From a checkpoint of a small self-supervised audio encoder (BEST-RQ).
Model: mfcc input, arch transformer, activation gelu, moe top_k, num experts 64, layers 10, width 160.
Data: trained on short read English sentences (LibriTTS-R), 26041 training examples.
Rows from block 6, named by matrix and row number. Rows with one number belong to one neuron. Each number is 128 + 24 x the weight over its row's rms, rounded and kept within 0 to 255. All counts start at 0. After the name is the row's rms in percent of the matrix's.
# fc1: MLP up (model.blocks.6.mlp.fc1.weight, 640x160), inputs 0-159
# fc2: MLP down (model.blocks.6.mlp.fc2.weight, 160x640, transposed), outputs 0-159
fc1.468 062 [100 116 103  75 142  89 189 167 104  97 190 127 128 128 167 101 150 152 119 136 147 116 152 141 130 144 125 112 164 135  94 146 113 148 113 119  96 108  85  96 130 121 128 103  93 109  89 104 150 120 115 148 150 115 143 113 157 144 102 146 110 146 100 123 125  77 112 167 125  98 137  93 104 104 152 152 163 150 104 161 173 111  89 113 114 133 157 157 137 145 104  89 124 121 110 107 177  93 109 133 118 133 118 114 136 117 172 115 140 153 125 137 141 147 144 160  75 146 117 144 115 134 120 157 127 138 153 119 121 140 132 132  96 122 151 109 154 126 160 118  72 117 167 133 120 141 120 134 137 118 139 150 102 102 120 136  63 118 126 135]
fc2.468 058 [136 137 139 162 126 164  86  98 153 145  77 116 141 139 122 134 106 133 114 149  96 128 135 125 150 127 123 141 100 129 132 112 145  98 113 112 166 133 157 140 114 132 102 146 147 129 162 137  85 133 150 127 130 158 104 128 106 102 175  98 147 112 153 136 131 176 131  98 107 144 117 129 113 174 110  97 123 125 157  64 105 129 194 146 131 124  81 108 117 117 124 155 127 162  96 143  76 146 160 123 153 120 129 117 140 158  86 125  98 107  76  89 100 130 142  86 139 104 122 130 158 131 166 116 140 159  86 129 144 163 141 136 132 124  93 144  94 127  95 116 161 125 133 109 123 119  96 117  91 144 139 144 161 187 115 119 146 140 101 117]
fc1.469 084 [160 115 150  78 133 147  86 143 171 130 144 126 150 156 161 109 113 140 106 137 111  85 124 123 121 120 133 157 115 110  69 130 139 128 108 145 126 115 112  82  91 105 103 112 119 148 167 126  94 144 183 116 125 127 123 124 123 138 173 126  87 100 122 135 120 101 139 108 145 148 160 137 148 152 102 114 137  89 175  87 154 117 121 149 102 142 155 114 130 100 121 131  88 120 121  91 140 114  66  99  99 138 156 154 109 140 107 161 128 145 116 127 127  78 128 116 156  80  95 150 139 118 140 128 134 147 150 109  84 176 136 133 116  89 147 119 143 127 127 138 130  99 140 141 112 128 130  71 151  92 154 156 146 126 127 160 180 130 121 117]
fc2.469 071 [112 133  86 130 137 111 122 115  84 116 118 117 139  97 106 125 165 104 173 143 137 160 103  92 169 106 115 115 164 148 128 104 127 158 136 136 123 136 114 134 152 115 149 136 120 121 111 157 170 128  61 113 144 114 140 130 105 110 171 118 167 163 124 144 164 159 122 163  84 117 135 136  67  98 117 142 114 143  89 184  86 123 123 148 159  88  92 128 179 147 142 132 150 106 160 133 126 126 179 123 130 110 112  96 112 103 146 100 112 106 146 124 131 126 138 150 102 144 142 128 118 119  85 124 118 130 109 148 121 111 154 131 169 140 122 111  95  96  93 119 128 147 100 128 151 131 147 162 145 155  96  92 116 112 145  71 101 141 123 118]
fc1.470 138 [159 118 142 103 112 123 154 157  99 131 186 132  89 124 135 130 119 117 106 132 126 120 152 117 163  90 128  76 113  99 150 143 160 110 122 121 111 120 142 128  94 145 105 128  91 102 152 141 146 112 118 103  94 105 124 114  93 147 123 123  91 131 148 153  83 119 135  84  96 150 110  85 153  93 128 165 146 130 142 110 118 116 135 120 114 123 101 100 104 121 148 121 106 135  96  99 160  88 111 145 101 146  78 134 118 110 124 141 160 104 210 133  99 121 115 147  93 111  92  91 102 152 139 155 140 142 121 112  97 149  85  88 168 118 118 130 111 166  95 123 113  86 116 152 147 133 115  81  88 123 140 154 125 105 144 117 130 127 135 115]
fc2.470 138 [121 137 104 117 156 184 172 141 112 113 162 124 142 132  92 129 138 122 166 122 102 131 143  96  82 163 133 111 117 118 163 139 115 122 132 175 138 141 135 120  96 114 139 120 175 130 124 114 134 111 146 153 158 111 155 169 119 167 137  99 146 163  86 111 112 134 160 142 133 119 119 125 136 158 127 113 131 100 120 163 162 144 107 146 134  95 134 169  92 117 122 141 163 109 124 122 127 145 143  97 156  97 116 132 147 128 125 157 172 133 113  90 100 130 136 106 122 165 168 148 157 156 162 141 147 125 102 158 174  50 138 109 132 161 136 107 141 103 162 104 147 158  90 131 140 126 134 155 147 102 133 165 129 164 135 114 170 170 145 119]
fc1.471 164 [ 94  77  96 117 106 101 122 105 119 101 121 119 103 166 131 180 131 114 158  81 150 162  86 143 113  96 174 161  86  87 116 100 128 145  90  83  94 132 132  98 114  71  75 116  90 127 121 107 118 149 104 151 120 152 119 136 102 132 125 130 148 110 188 114  93 157 132 105 140  97 174  88 121 166 131  94 140 125 129 141 166 137 123 117 136 157 126 102 129 121 115 128  97 105 109 123 140 110 130 114 150 146 106 144 117 134 122 141  96 138 122 115 100 149 131  73  95 140 168 120 126  88 154 138 149 143 143 126 143 116 140 136 123 150 138 141 160 137 123 108 144 126 101 163 144 107 129 140 142 121 133 105 141 121 167 176 122 131 134  91]
fc2.471 171 [170 137 153 125 115  86 116 138 156 157 107 143 148 152 106 140 109  67  91 137 109 109 150 137 113 108 141 154 130 129 128  97 107 130 150 126 157 173 163 114 100  93 151 132  88 148 144 109 165 136  93 151 148 179  95 103 104 124 103 135 155 142 106 158 117  91 140 166 145 128 121 134 124  81 114 107 116  79 162  91 112  96 148 130 124 112  99 147 141 159 142 111 147 142 159 112 121 135 106 152 123 123  84 145 122 163 127 119 141 139 148 149 150 172 141 127 130 121 153 156 120 124 133 144 134  61 158 119 126 154 196  93 156 124 143 134 144 117 160 124 113 133 131 102 135 166 134 144 115  93 121 126 119 164 122 124  94  78 118 148]
fc1.472 088 [143 109 150  99 144 164 147  88  96 124 160 150 113 128  81 117 132 175  95 158 104  90 109 128 138 115 156 138 137 107 105 177 131 133 153 109 156 166 115 136 109 118  78 126 147  80 123 148 139  80 115  99 110 113 138 103  94 151 145 101 129 141 132  78 109 107 138 144 142 138 108 138 114 123 124 113 104 136 137 115 128 149 137 158 106  96 176 117 146 101 110 107 153 130 127  94 152 138 106 130 121 107 131 170 131 164 139 131 131 108 125 103 125  87 173 144 128 168 139 134 104  91 106 151 148 167 148 142 126 144 135 156 123 128 118 166 127 146 104 113 149 146 122 112 109  73 132 170 105  71 181 161  84 128 101 149 109 116 125 122]
fc2.472 081 [114 140 139 136 147  76  83 143 152 135 104 104 107  98 160 117 114 132 137 105 125 154 125 169 134 117 102 100 155 169 119  96 167 124 124 151  84 125 106 157 130 136 123 132 141 113 146 101 134 172 145 109 131 179 120 122 105 109 180 134  85 130 132 140 148 184 123 149 123 124 135 113 151 118  97 124 169 107 164  75 117 137  99  97 142 115  94 128 118 152 129 109 139 157 137 139  95 107 134 123 115 128 100 128 144  97  99 166 148 112 142 130 162 164 105 139  66 112 123 142 145 125 154 106 130 160 112 135 165 168 119 162 138 165 113 106 163 107 139 100 103 132 128  88 110 152 101 122  88 104  88 116 162 143 151 127 161 113 156 130]
fc1.473 118 [144 127 170 131 133 133 127 126 114 118 140  96 139 106 142 172 142 123 134 106 147  95 123 107 127 123 150  85 117 108 126 100  98 133 119 116 126 103  91 132 150 121 162 159 114 102 110 117 138  99  99 136 137 104  92  87 167 126 144 134 174 145 167  63 150 117 111  80  72  99 170 105  99 134  79 153  88 162 101 122 116 102 150 140 119  83 122 130 148 142 115 149 125 105 111 165 172 155 129 126 143 132 157 115 125 122 127 161 139 159 167 108 131 140 140 137 126 111 136 156 119 117 106 151 104 138  82 102  84 183 126 125 130 106 131 139 140 145 115 118 148 110 132 154 113 120 131  94 126 116  83  99 144 110 155 116 136 137 198 140]
fc2.473 109 [116 126 145 128 124 118 130 131 144 100 112 118 153 127  78  91 122 132 118 138 141 162 109 174 167 129  78 161 132 129  89 151 114 122 143 120 138 151 147 133 107 142 162 124 167 110 152 121 114 128 148 110 117 117 186 179 145 135 166  92 122 141 127 184 106  93 144 154 132  94  98 137 163 127 159 114 161 119 153 139 133 141 161 118 135 171 114 109 119 165 102 152 118 159  99  89 118 105  90 126 111 126 105 160 109  95 127 107 104 131 136 163 149 122 106 123 109 143 111  99 112 125 131 139 126 121 158 123 159  65 130 154 118 151 147  89 117 115 109 150 106 136 132 101 163 149 125 123 127 188 146 172 100 112 110 191 141 113 112 121]
fc1.474 111 [139 103 103 125 129 119 181 100 126 102 127 146 109 119 123  99 138 134 124 121 126 125 140 110 160 100 160 122 141  94 111 160 112 145 139 126 173  87  97  97  91 119 105 110 129  60  83 163 121 101 169 196 132 106  90 106 157 110  95 133 112 146 119 122 122 124 122 136  92  74 153 114 141 138 127  79 116 123 124 146 131 140 103 142 123 112 129 116 151 117  84 155 153 119 123 150 196  99 151 118 134 144 143 191 122 123 114 132  93 151 111 151 100 110  85 145 119 105 125 142 161 133 121 113 109 132 126 137 138 130 168 131 137 127 106 126 140 168 113 124 157 131  92 134 166 171 166 132  98 134 117 161 104 119 125  98 126 121 153 150]
fc2.474 106 [162 146 108 143 142 161 142 144 114 147 109 138 131 124 118 164 131 109  77 111 123 131  98  80 106 165 103 134 133 152 112 126 118 119 139 128 133 138 119 133 155  69  93 143 116 175 132  75 158 138  99 101 115 124 145 121 116 107 140 114 128 112 125 162 179 173  99 127 118 131 130 174 105 142 132 127 114 105 137 121 106 155 145 131 122 200 148 138 118 155 123  96 109 156  96  87  78 157 139 139 118 109 134  99 156 121 132 100 102 113  99 143 141 134 131  84 141  96  74  91 154  94 102 136 105 168 138 102 111 131 143 149 135 121 148  99 121  96 122 113 141 152 146 117  93 112  78  93 158 123 112 112 120 123 118 144 111 133 112  78]
fc1.475 081 [118 113 143 147 152 117 155 154 167  77 133 130 142 107 162 177  62 139 109  98 147 133 171 130 152 117 100 150 131 126 110 132 105 186 147 131  91  96  95  74 149 143 109 162 160 147 110 141 125 117 122 144 112 139 144 141  95 132 118 125 118 106 151 106 109 125 137 140  86 122 108 125 171  77 117 106 169 136 143  98 171 103 163 123 107 127 148 128 141 130  82 180 113 137 153 147 147 122 122  88 156 151 108 117 107  95  89 106 117 109  84  86 123 126 178 116 125 116 141 124 148 144  85  96 125 144 156 115  99 102 118 136 133 137 154 121 106 112  95 136 161 144 143 111 103 164 108 142 102 122 130 144 126 115 108 128 123 110 146 126]
fc2.475 075 [107 154 132 114 106 107 111 125  91 146 123 108 148 144 115 110 179 123 160 154 136 103  66 146 120 162 162 128 150 151 111  86 102  89 153 117 161  94 139 173 115 140 121  99 126 128 147  93 109 107 161 120 159 154 137 127 180 142 126 116 142 137 128 112 107 138 142 108 161 129 130 131  65 140 142 146  94 123 139 157  79 158 129 130 140 111 130 116 145 134 155 114 118 140 128 107 115 116 100 134  97  92 137 127 102 113 160 151 129 183 162 156 180 107 111 170 107 152 100 139 112 119 127 149 137 112 151 130 169 117 128 155 126  94  94 154 142  84 105 125 123 126 124 151 171  73 155 132 136 107 139  99 108 106 167 165 130 144 133 132]
fc1.476 103 [161 139 105 116  83 141 111  98 107  98 143 118  98 144 107 129 125  94 113 108 129 134 125 167 172 123 170 111 144 121  93 130 149 102 133 115 101  97  89 132 165  88 132 111 114  88 134 116 155 123  74 144  53 123 113 108 138  78 141 112 119  97 144 154 101 121 160  97 137 150 149 129 119 118  92 118 130 157 145 139 180 145 128 107 155  90 110 135 130 133  93 124 145 117 147 108 143 139 164 136 130 135 138 129 120 131  99 143 105 117 168 163  80 122 111 108 118 169 157 102 146 107  99 117 135 141  66 130 127 157 113 120  94 134 156  90 152 128 135 103 112  81 136 127 116 136 132  96 160 121 108 111 133 155 154 128 103 165 119  96]
fc2.476 108 [126 121 121 119 142 106 140 138 119 161  93 136 110 125 142 139  86 135 128 151  76 114 180  91  94 129  94 101  92 158 117 144 119 124 117 138 179 122 131  97  95 118 154 120 135 164 114 162 114  81 154  94 164 101 141  89 125 163 190 102 154 157 144 155 126 111  90 158 121 146 105 123 124 133 192 167  96 127 112 124  97  82 112 127 106 137 147 141 135 131 130 139 141 136 127 148 145 144 135 113 153  79 109  95 120 153 125  82 142 161 118 154 142 147 134 102 160 128 103 107 138 102  89 104 149 121 141 112 112 111 172 126 135 131 145 172 136 124 123 112 150 149 147 103 157 163 145 137 108 117 136 123 138 101 108 134 138  74 156 123]
fc1.477 072 [140 115 108 141 128 130 110  92 107  93 107 146 116 142 174 170 119  83 111  83 108 107 109  88 119 116 118 101 126 134 133 110 124 126 124 110 112 121 111 103 123 160 146  88 124 170 123 101 168 159 150 148 163 161 146 129 169 105 136  84 120 122  80 117 118 116 162 126 101 146 136 118 132 119 134 119 131 123 127  89 138 118 120 129 149 131  52 150 183  87 111 119 186 162 114 106 129 158 154 129 109 115 119 143 119 114 134  79 130  88 116 103 103 130 155  85 123 129 118 141 159 123 149 117 100 113 118 178  86 138 123 175 140 125 103  88 118 122  85 147 101 153 132  90 152 164 140 120 138 139 120 115 143 129 149 122 139 122 141  89]
fc2.477 068 [101 149 135 118 127 154 159 140 153 137 126 130 142 126 102  90 144 181 123 174 167 129 133 167 125 147 125 146 133 143 103 127 111 110 141 152 120 151 126 148 148 132 109 153  98 108 144 152  86  87  90 131 151  80 127 145 100 145 156 130 117 158 154 136 128 150  88 128 132 133 123 128  91 126 123 130 114 149 153 165 146 123 167 114  97 110 184 127  75 152 132 131  68 120 167 119 139 110 112 127 118 121 139 111 130 115 122 176 106 155  80 137 132 104 112 163 124 150 100 131  95 124 115 136 135 139 178  91 168 116 125  87 116 117 182 164 114 141 165  97 185 110  83 160 131 164 150 126 157 129 122 149 125 144 130 123 148 132 121 134]
fc1.478 110 [105 128 117  67  89 165 115 132 111 107 168 107 116 125 147  94 120 145 146 150 133  82  90  97 146 113 153 111 159 108 111  69 101 127  85  98 132 115 138 131 118 147 111 103 154 153 138 122 153 167 139 160 126 127 123  81 104  98  79 124 149 147 140 130  97  73 137 136 166  60 139 136 130 149  98 130 158 153 114 135 104 128 104 115 138 151 159 158 129 139 111 146 129 130 141  78 171 151  86 112 139 101 134 111 145 114 120  95 149 129 145 155 150 130 182 117 144 150 128 137 157 122 133 126 139 153 151  87 153 142 117 128  82 126 129 122  92  87 127 148 127 115 141 149 127 140 121 126  92  91 112 111 101  98 132 114 126 110 148 107]
fc2.478 094 [145 158 129 140 144  98 111 140 113 143  98  97 137 123  97 125 145  95 115 112 147 166 144 133 115 110 123 166 116 169 111 156 159 122 174 133  71 128 100 119 141 109 155 154 118  86 143 146  76  88 128  99 133 143 140 147 170 166  78 131 112  97 140 135 161 191 109 127 105 175 115 108 161 137 146 101 102 111 137 139 151 139 149 110 110 136 116  90 133 139 132 116 113 102 122 155  89 119 148 145 134 144 116 154 145 113 120 170  93 124 131  88  96 115 101 138 147  75 125 123  91 130 129 126  91  97 116 137 129 152 108 123 131 152  96 110 146 166 130 120 133 158 132  97  98 117 118 166 165 148 110 158 149 146 135 153 111 143  78 157]
fc1.479 050 [123  92 128  78 116  84 115 129 121 123 155 162  93 119 157 122 143 131 147 176 148 129 124 136 121 145 107  85 134 108 130 120 117 103 127 174 129 143 116 111 138 114 151 108 100 117  93 115 129 122 137 138 170 142 132 118 137 142 126 112 110 189 153 126 131  50 122 130  92 131 104  82 104 131 161 107 144 168  83 131 142 145 119 134 128 107 143 142 114 155 136 137 127 136  82 158 136 140 108 107 123  98 130  88 129 131  98 148  87 143 119 105  79 123 140 149 138 151 132 111 165 145 130 127 126 151 124  99 112  76 105 125 159 108 142 122 127  79 156 119  98 157 146 112 136 187 114 134  86  99 162 177 123 106 109  95 121 128 169 153]
fc2.479 046 [128 153 118 166 121 183 170 107 136 138  88 101 166 137  92 136 140 138 114  89 111 125 109 109 117 133 151 159 130 126 132 144 130 147 132  85 114 107 130 128 107 140 154 147 177 121 130 154  91 121 155 139  90 109 133 132 103 103 204 153 157 107 102 164 101 178 132 131 164 140 129 149 149 137  92 100 107 103 145 121  98 106 156 130 115 150 138 117 113 137  79 107 107 131 134 120 123  85 130 178 119 156 109 116 121 116 117  93 149 136 114 138 121 108 120 118 141  83 126 147 104 121 135 138 107 182 117 148 118 163 159 144 121 117 103 114 110 191 104 136 122  83  95 124 122  70 114 136 125 178 137 115 132 145 125 127 128 118  99  98]
fc1.480 052 [122 129 162 149 154 120 117 112 145 149 127 132 148 150 138  99 104 119  98 112 153 153 136 122 143  89 187 101  73  99 113 134 115 129 151 133  82 166 126 132 126 113 121 131 134 149  85 124 100 134 105 106 125 148 181 108 121 135 169 100 163 157 145  78 116 103  83 122 108 143 150 109 119 126 130 100 126 118 156 115 112  93 137 114  89 131 120 141 129 120  68 112 128 156 132  82 136 129 134 112  87 106 143 124 143 112 151 104 103 105 111 169 140 123 154 152  91 149 121 123 108 140  97 125 152 130 161 159  62 120 100 140  97 148 133 127 103 113 141 106 133 166 132 129 136 120 145 181  69 119  99 128 100  93 132 107 122  89 152 131]
fc2.480 045 [113 102 131  89 117 108 128 134  97  88 136 139 135 123 128 153 141 186 143 140 117 102 156 120 147 138  62 152 150 124 154 133 110 160 122 110 128 109 111 144 132 130 110 115 156  89 146 160 138  92 130 140 131 122  93 143 140 147 219 108 108 109 150 146 151 139 142 140 130  99 129 119 149 110 109 146 138 153 111 123 116 119 100 128 152 115 126 111 106 150 137 131 130 134 132 173  90  84 113 150 145 122 132 135 138 103  91 139 154 161 166 107 137  95  80 102 128 145 169 138 139 119 139 149 104 152 139 106 170 155 117 162 175 136 116 119 174 120 118 140 116  62 160 126 113 126 129  74 165 104 163 105  88 153 150 144 140 128 141 117]
fc1.481 144 [121 144 138  67 101 106 127 139 124 137 139 132  91 166 146  90 146 135 142  97 146 101 160 132 156  99 150 170 122 122 149 126 155 140 135 140 129 168 136 149 100 136 103 175  79 128 156 138 111 103 108 129 133 137  99 126 101 149 136 120 102  78 111 113  91 149 125 128 139 138 134 131 108 161 127 130 112 139 153 141 112 125 131 124 129 136  76  93 100 125  91 134 147 186 118 142 158  69 121 139 119 125  99 140 109 129 126 172 181 150 100 163 108 133 115 112 142 103 102 113 134 110 154 108 125 152 104  89 159 155 173 124 146  70 106 121 116 112 120 170 110 134 135  94 138 188  99 159  92 102 141 127 122 141 165 125 128 133 137 125]
fc2.481 157 [147 129 145 101 128 119 146 119 166 103 170 170 109 139 128 129 145  93 116 120 119 113 130 137 123 134 146 140 130 135  83 146 122 123 119 143 130 114 119 109  84 116 131  57 161 147 136 131 159 107 113  88 139 127 112 162 125 165 117 164 127 155 157 119 157 168 180 108 132 145 197 134 157  89 122 104 134  79 132 118 136 160 128 150 103 165 119 128 165 147 136 132 144  67 133 106 130 147 172 143 141 162 137 146 150 168 153  98 109 117 138 127 179 122 115 131 138 118 123 122 140 141 117  83 106 112 182 142 118 129 118 152 130 108 135 100 101 118 160 150 125 115 158 157 138 150 118 140 135 125 129 118 155 134 108 138 167 129 201 163]
fc1.482 088 [162 119 148 130  72 106 136 116 163 117 152 121 152 142  90 106 115 111 103  86 155 129 134 113 150  95 123 168 134 140 116 181  96 130 106 151 103 143 126  96  93  90 116 138 102 105  85 113 129 136 127 150 130 124 129 144 149 121 118 152 129 109 116 113 138 125 151 111 106 111 156 129 105 119 105 181 137 118 119 120 141 123  76 146 135  70 123 103 134 116 128 113 147 118 101 112 117 117 152  75 115 113 115 134 119 153  95 129 135 137 114 166 126 150 129 112 126 113  99 129 149  95 123 106 138 119 150 133 115 158  80 112 135 151  99 154 145 156 105  86 150 133 104 104  98  71 111 152 156 124 139  77 168  83 198 150  84 151 133 132]
fc2.482 082 [120 115 128 103 118 158 130 134 114 105 110 120 158 121 157 128 128 136 135 166 100 147 147 120 196 138 112 104 140 137 115  95 121 108 134 111 162 145 140 138 134 161 145 163 119  95 161 176 138 110 134 119 130 111  94 107 127 129 172 119 115  95 139 138 160 130 121 131 137 160 106 137 128 186 140 137 137 153 125 123 132 127 177 131 127 140 107 138 122 100 106 144 140 123 121 127 118 132 146 158 158 140 144 149 135 140 157 140 150 131 122 116 113 106 127 130 135 147 170 143  93 172 107 140 120 170 110 136 119  97 161 167 136 120 196 128 112 102 137 151  98 118 187 129 197 146 157  68  99 130 125 148 135 179  53 137 141 117 119  91]
fc1.483 049 [131 122  95 143 121 144 141 107 121 135 157 147  99 100 108 111 130 114 135  96 124 134 105  87 139 102 145 119 157  87 134 157 128 111  92 115 124 115 159 158  99  94 109  98 124 113 139 157 137 104  99 118 163  92 126 121 159  79 161 112 129 113 179 114 145 172 156  90 141 178 129 120 107 152 128 139  93 141 126 145  94 119 155 153 110 143 159 134 101 159 130 128 144 125 113 131 139 111 145 166 130 129 183 137 140 131 124 142 173 139 107 116  98  87 114  98 116 109 126 132 111  90 146 150 133 134  59 144  97 125 139 112 147 130 102 158 157  73 126 115 171  89 107 152 169 105  99 146 147 101 123  98 149 118 147 101  93  94 145 137]
fc2.483 044 [114 155 159 103 153 102 125 142 125 138 133 135 142 138 131 116 123 147 122 163 140 129 123 141 100 154 140 117 127 152 120  86 152 129 150 157 131 143 102  78 155 142 189 155 150 143 121 104 104 167 139 125  88 144 134 141 124 177 201 149 130 126 105 145 122  84 116 145 109  74 136 123 151 104 104 135 154 145 135 129 164 165  85 136 138  96  82 132 115 112 140 130 150 122 121 127 135 115 127 144 102 142  94 118 107 115 144 139 110 114 119 154 145 159 151 118 123 154 147 113 131 151 124 117 110 200 135 114 156 145 109 128 112 130 158 123 137 158 157 122  95 116 123  66  36 170 153 111 116 127 111 152 126 128 113 145 163 129 146 144]
fc1.484 027 [108 113  89 110  85  85 114 113  92 123 164 141 129 109 131  56 158 123 107 156 113 134 142  93 146 148 130 127 118 129 129 120  96  72 128 159 126 160 141 160 109 132 163  86  94  93 108 142 130 115 127 143 137 109 127 144 165 147 151 160 130 164 147 130 133 148 131 161 109 128  82 128 116 119 146 119 159 136 121 157 149 154 102 120 139 140 131 107 112 150 128 101 113 128 105 143 121  62 126 156 107  97 112 117 146  92 118 123 117 162 146  96 108  98 102 132  83 139  93 118 164 128 177 107 150 143 116  85 111  93 142  97 163  86 111 145 142 101 155 116  99 123 125 143 157 137 120 159 146 103 133 169  92 128 135 165 108 109 133 145]
fc2.484 026 [125 129 150 139 147 177 154  98 172 139  89  90  92 135 144 145  99 136 164  98 142 125 138 154 144 128 146 122 111  93 152 136 142 165  86 102 140 129  94 106 120 115 128 128 139 134 148 146 123 126 135 157 117 139 123 121 113  94 223 135 162  84 122 173 126  93 140 104 134 124 165 154 125 136  96 139 119 139 136  86 108  60 156 153 113 122 141 138 105  98 107 133 161 124 139 148 124 153 124 137 154 165 129 110 126 166 125  92 131 100 128 112 102 133 135  96 144 101 159 140 116 121 115 127  82 150 103 156 109 152 118 162 127 138 139  83  83 150 115 137 137 103 126 101  99 133 111 134  88 145 139 126 158 163 107  85 128 144 111 128]
fc1.485 139 [113 121  75 153 147 172 146 111 149 156 133 141 135 160 135 125 155 115 135 105 146 131 116 159 109 102 160 167 103  81 134 151 132  96 124 144 125 135 104 123  93 122  97 128 140 124 116 108 170 104 133 158  81 136 115 146 112 142 133 137 106 129 142 119 124  82 147 123  89 129 156 126 104  68 120 110  91 126 146 114 102 124 155 136  64 126  94 114 127 121 133 156 112 131 122 141 131 155 153  98 201 109 165 132 147 135 157 128 112 101  94 153 102 117 131 180 114 140 157 125 138  92  98 155 129 100 126 139 136 122  91 107 137 129 168 132 103 122 128 166 164 144 135  86 165 174 106 118 141 121  73 112 102 128 123 146 108 147 152 118]
fc2.485 140 [172 124 173 103 137 102 137 119 136  84 128 107  92 100 151 123 131 143 135 138 109 127 173 116  87 116  61 143 126 124 140  95 107 137 126 105 182 134 144 108 162 126 143 146 110 156  95 148  89  91 140 135 157 123 165 105 151 145  96 121 184 119 115 160 118 167 113 133 142 127 138 152 158 152 102 177 129 126 118 130 158 119  57 113 147 112 160 143 131 129 141  97 156 129 120 132 147 104 139 141  90 145 101 121 132 166 102 103 147 113 164 131 178 146 120  84 134 110  91  95  93 158 147 117 109 155 147  87 127 113 136 113 110 114 115 118 143 115 131 107 112 127 120 134 152 119 101 111 120 131 167 116 147  77 119 103 126 102 138 120]
fc1.486 033 [172 123 162 129 171  87 121 127 135 142 127 117 112 121 100 165 108 146 139 125 151  97 106 122 120 121 160 146 138 115 126 143 150 183 124 132 147 144 132  97 166 130  94 148 161 101 121 123 120 104  84 102 153  92 136 143 104 120 128 136 130 132 171  99 104  66 141 131 147  86  67 140 111 160 139 167 120 130 113 142 136  92 132 115 104 152 182 128 135 139 137 153 119 144 126 174 156 137 134  96 136 108 103 130 118 146 109 113 143 178 104 111 107 122 131 128 112 129 155 120 120 119  97 146 163 190 127 108 131 139 110 147 121  86  89 136 121 108 128 142  82 130 175 160 116 129 154 132  68  99 136 104 125  99  94 128 117 112  93 114]
fc2.486 028 [114 175  92 138 108 161 117 168 122 104 138 159 122 124 140  67 166 100 116 125 120 134 137 108 159 131 109 112 123 143 116 129 132  85 111 160  85  96 108 137 133 103 171 131 109 135 130 107 149 150 146 131 152 163 103 135 161 115 142 125 142 136  96 149 143 191 105 131  72 156 159 106 166 139 113  96 134 168 168 106 131 156 120 137 121 140  72 114 134 143 146 107 130 128 122 101 107  93 144 162 144 152 134 109 136 101 131 134 119  97 170 154 166 120 123 171 138 127  96 154 128 156 123 119  75  94 138 115 131 118 149  97 130 155 133 102 104 151 119 108 148 134  82  73 140 107 135 143 171 158 130 125 122 155 150 137 135 119 146 144]
fc1.487 125 [149 139 177  75 119 145 144 115 125 111 107 120 130 152 146 127 148 153 131 118 108 127 155  92 149 138 119  95 156 163 167  93 133 113 138 148  86 185 113 109  90 125 130 157 116 111 126 134 131 168 151 155 125  84 140  94 154  85 138 146 120 110 106 149 101 116 138 108 125 109  66 159 138 108 126 126 120 135 116 136 129  99 152 102 143 113 128  73 116 152 100  78 101 141 149  92 152 101 141 108 158 140  96 107 149 156  95 131 130 133 137 136  97 132  92 102 119 156 112  96 124 120 150 157 137 145 115 112 130 115 100  72 125 131  96 149 180 149 100 129 124 122  91  92 102 135 111 115 143  67 100 141 119 126 147 130  99 140 109 147]
fc2.487 130 [115 140 102 111 136 116 163 114 162 172  89 115 110 116 113 125 147 124 149  79 145 130 173 119  93 155 109 116 118 166 146 120 108 146 126 110 110 124 141 134 111 151 164 125 152 142 117 130 138 129 119 123 141 152 123 101 122 145 190 156 121 147 152 119 120 179  82  76 146 135 150 116 127 142 159 116 114 117 155 113 172 124  96 130  81 109 137 114  96 141 129  88 130  96  77 123 126 127  97 120 112 135 148 103 150 113 173 134  88 132 120 138 118 139 164 127 145 116 145 131 117 182 134 141 122 154 154 139 118 141 159  95 154 155 153 103  70 111 129 146 152 175 130 171 150 110 151 116 120 156 132 103 126 164 145 104  75 155 107  89]
fc1.489 147 [164 119  97 130 127 129 135 115 136 126 149 129  84 186 123 108 143 180 132 130 124 142  61  88 132 140 141 147 103 118 123 128 138 172 129 131 126 108 149  76 115  72  88 134 104 126 101  95 132 126 143 136 105 150 140 130 100 124 108 112 211 133 153 142  98 111 130 101 115 144 143 119  99 160 136 126 134 142 113 103 129 130 157 126 101 166 103  97 152 144 113 110 121  95 176 129 116 113 126 141 117 177 124 141 142 152 134 102 147 128 123 121  76 165 142 119 105 139 154 130 114 114 126  81 128 168 102 166 168 102 134 107 139 105 121 121 153 117 118 113 125 103 102 122 158 108 106 139 159 146  99 145  90 175 144 124 145 170 110 145]
fc2.489 148 [144 146 151 109 126  89  95 155 173 146 122 115 169  63 135 139  99 109 145 144 145 128 128 134 150  58 140  96 110 123 184 166 103 116 127 152 126 129 160 132 133 126 124 164 101 193 143 141 122 141 124 178 157 134  63 106 141  98 122 108 139 119 147 126 153 125 156 157 116 155 101  94 124  90 118 146 131 147 145 110 159 107 114 121  82  96  76 111 110 155 141 117  98 128 104 136 110 130 108 123 115 138 130 152 104 118 159 158 113 126 158 103 120 135 143 122 156 135 115 109  91 111 146  96 123  88 144 117 130 128 169 134 180 134 142 141 169 109 127 136 147 118 121 127 127 120 162 148 148 104 131 121 139 173 136 150 109 102 142 146]
fc1.490 149 [125  99  76 129 139 147 122 129  60 122 122 104 100 138 143 131 131 142 137  92 156 134  82 140 125 103 130 168 106 123  64 143 111 107 127  78  75 168 138  99 102 133 103  99  94 126 142 106 117 112 152 138 103 119 163 165 153 131 137 126 165 115 179 135 150 100 140 142 123 129  70 157 145 154 136 118 105 100 130 100 114 116 115 122 119 130 132 154 132 130 107 141 113 117  97 128 139 153 159  86 118 158  78 119  91  93 158 112 115 165 117 112  98 130 125  96 114 159 119 116 155 117 105 110 184 156 106 123 144  87 151 150 108 122 152 101 125 131 118  91 164 165 148 138 148 112 104 119 133 105 123 118  91 136 119 138 124 114 134 112]
fc2.490 168 [138 123 148 120 130 147 120 124 148  75 136 144 164 121 113  67 133 119 127 156 102 123 123 179 105 136 128 137 128 128 177 130 158 128 171 146 143 112 125 131 148 185 124 153 149 145 125 140  98 120 112 104 156 107 133 104 138 123  67 147 119 164 126 158 116  84  91 145 125 158 159 146  90 103 106 132 144 154 159 116 160 128 159 149 127 133 143 130 168 123 183 121 162 135 138 133 143  96 155 156 165 135 142 127 129 119 110 137 128 136 103 163 190 137 136 143 142 107 166 122 140 161 104 145  83  89 137 109 110 171  98 110 121 133 111 155 133 127 150 155 136  82 162 135 114 143 128 125 102 183 117  89  98 100 152 128 127 141 143 128]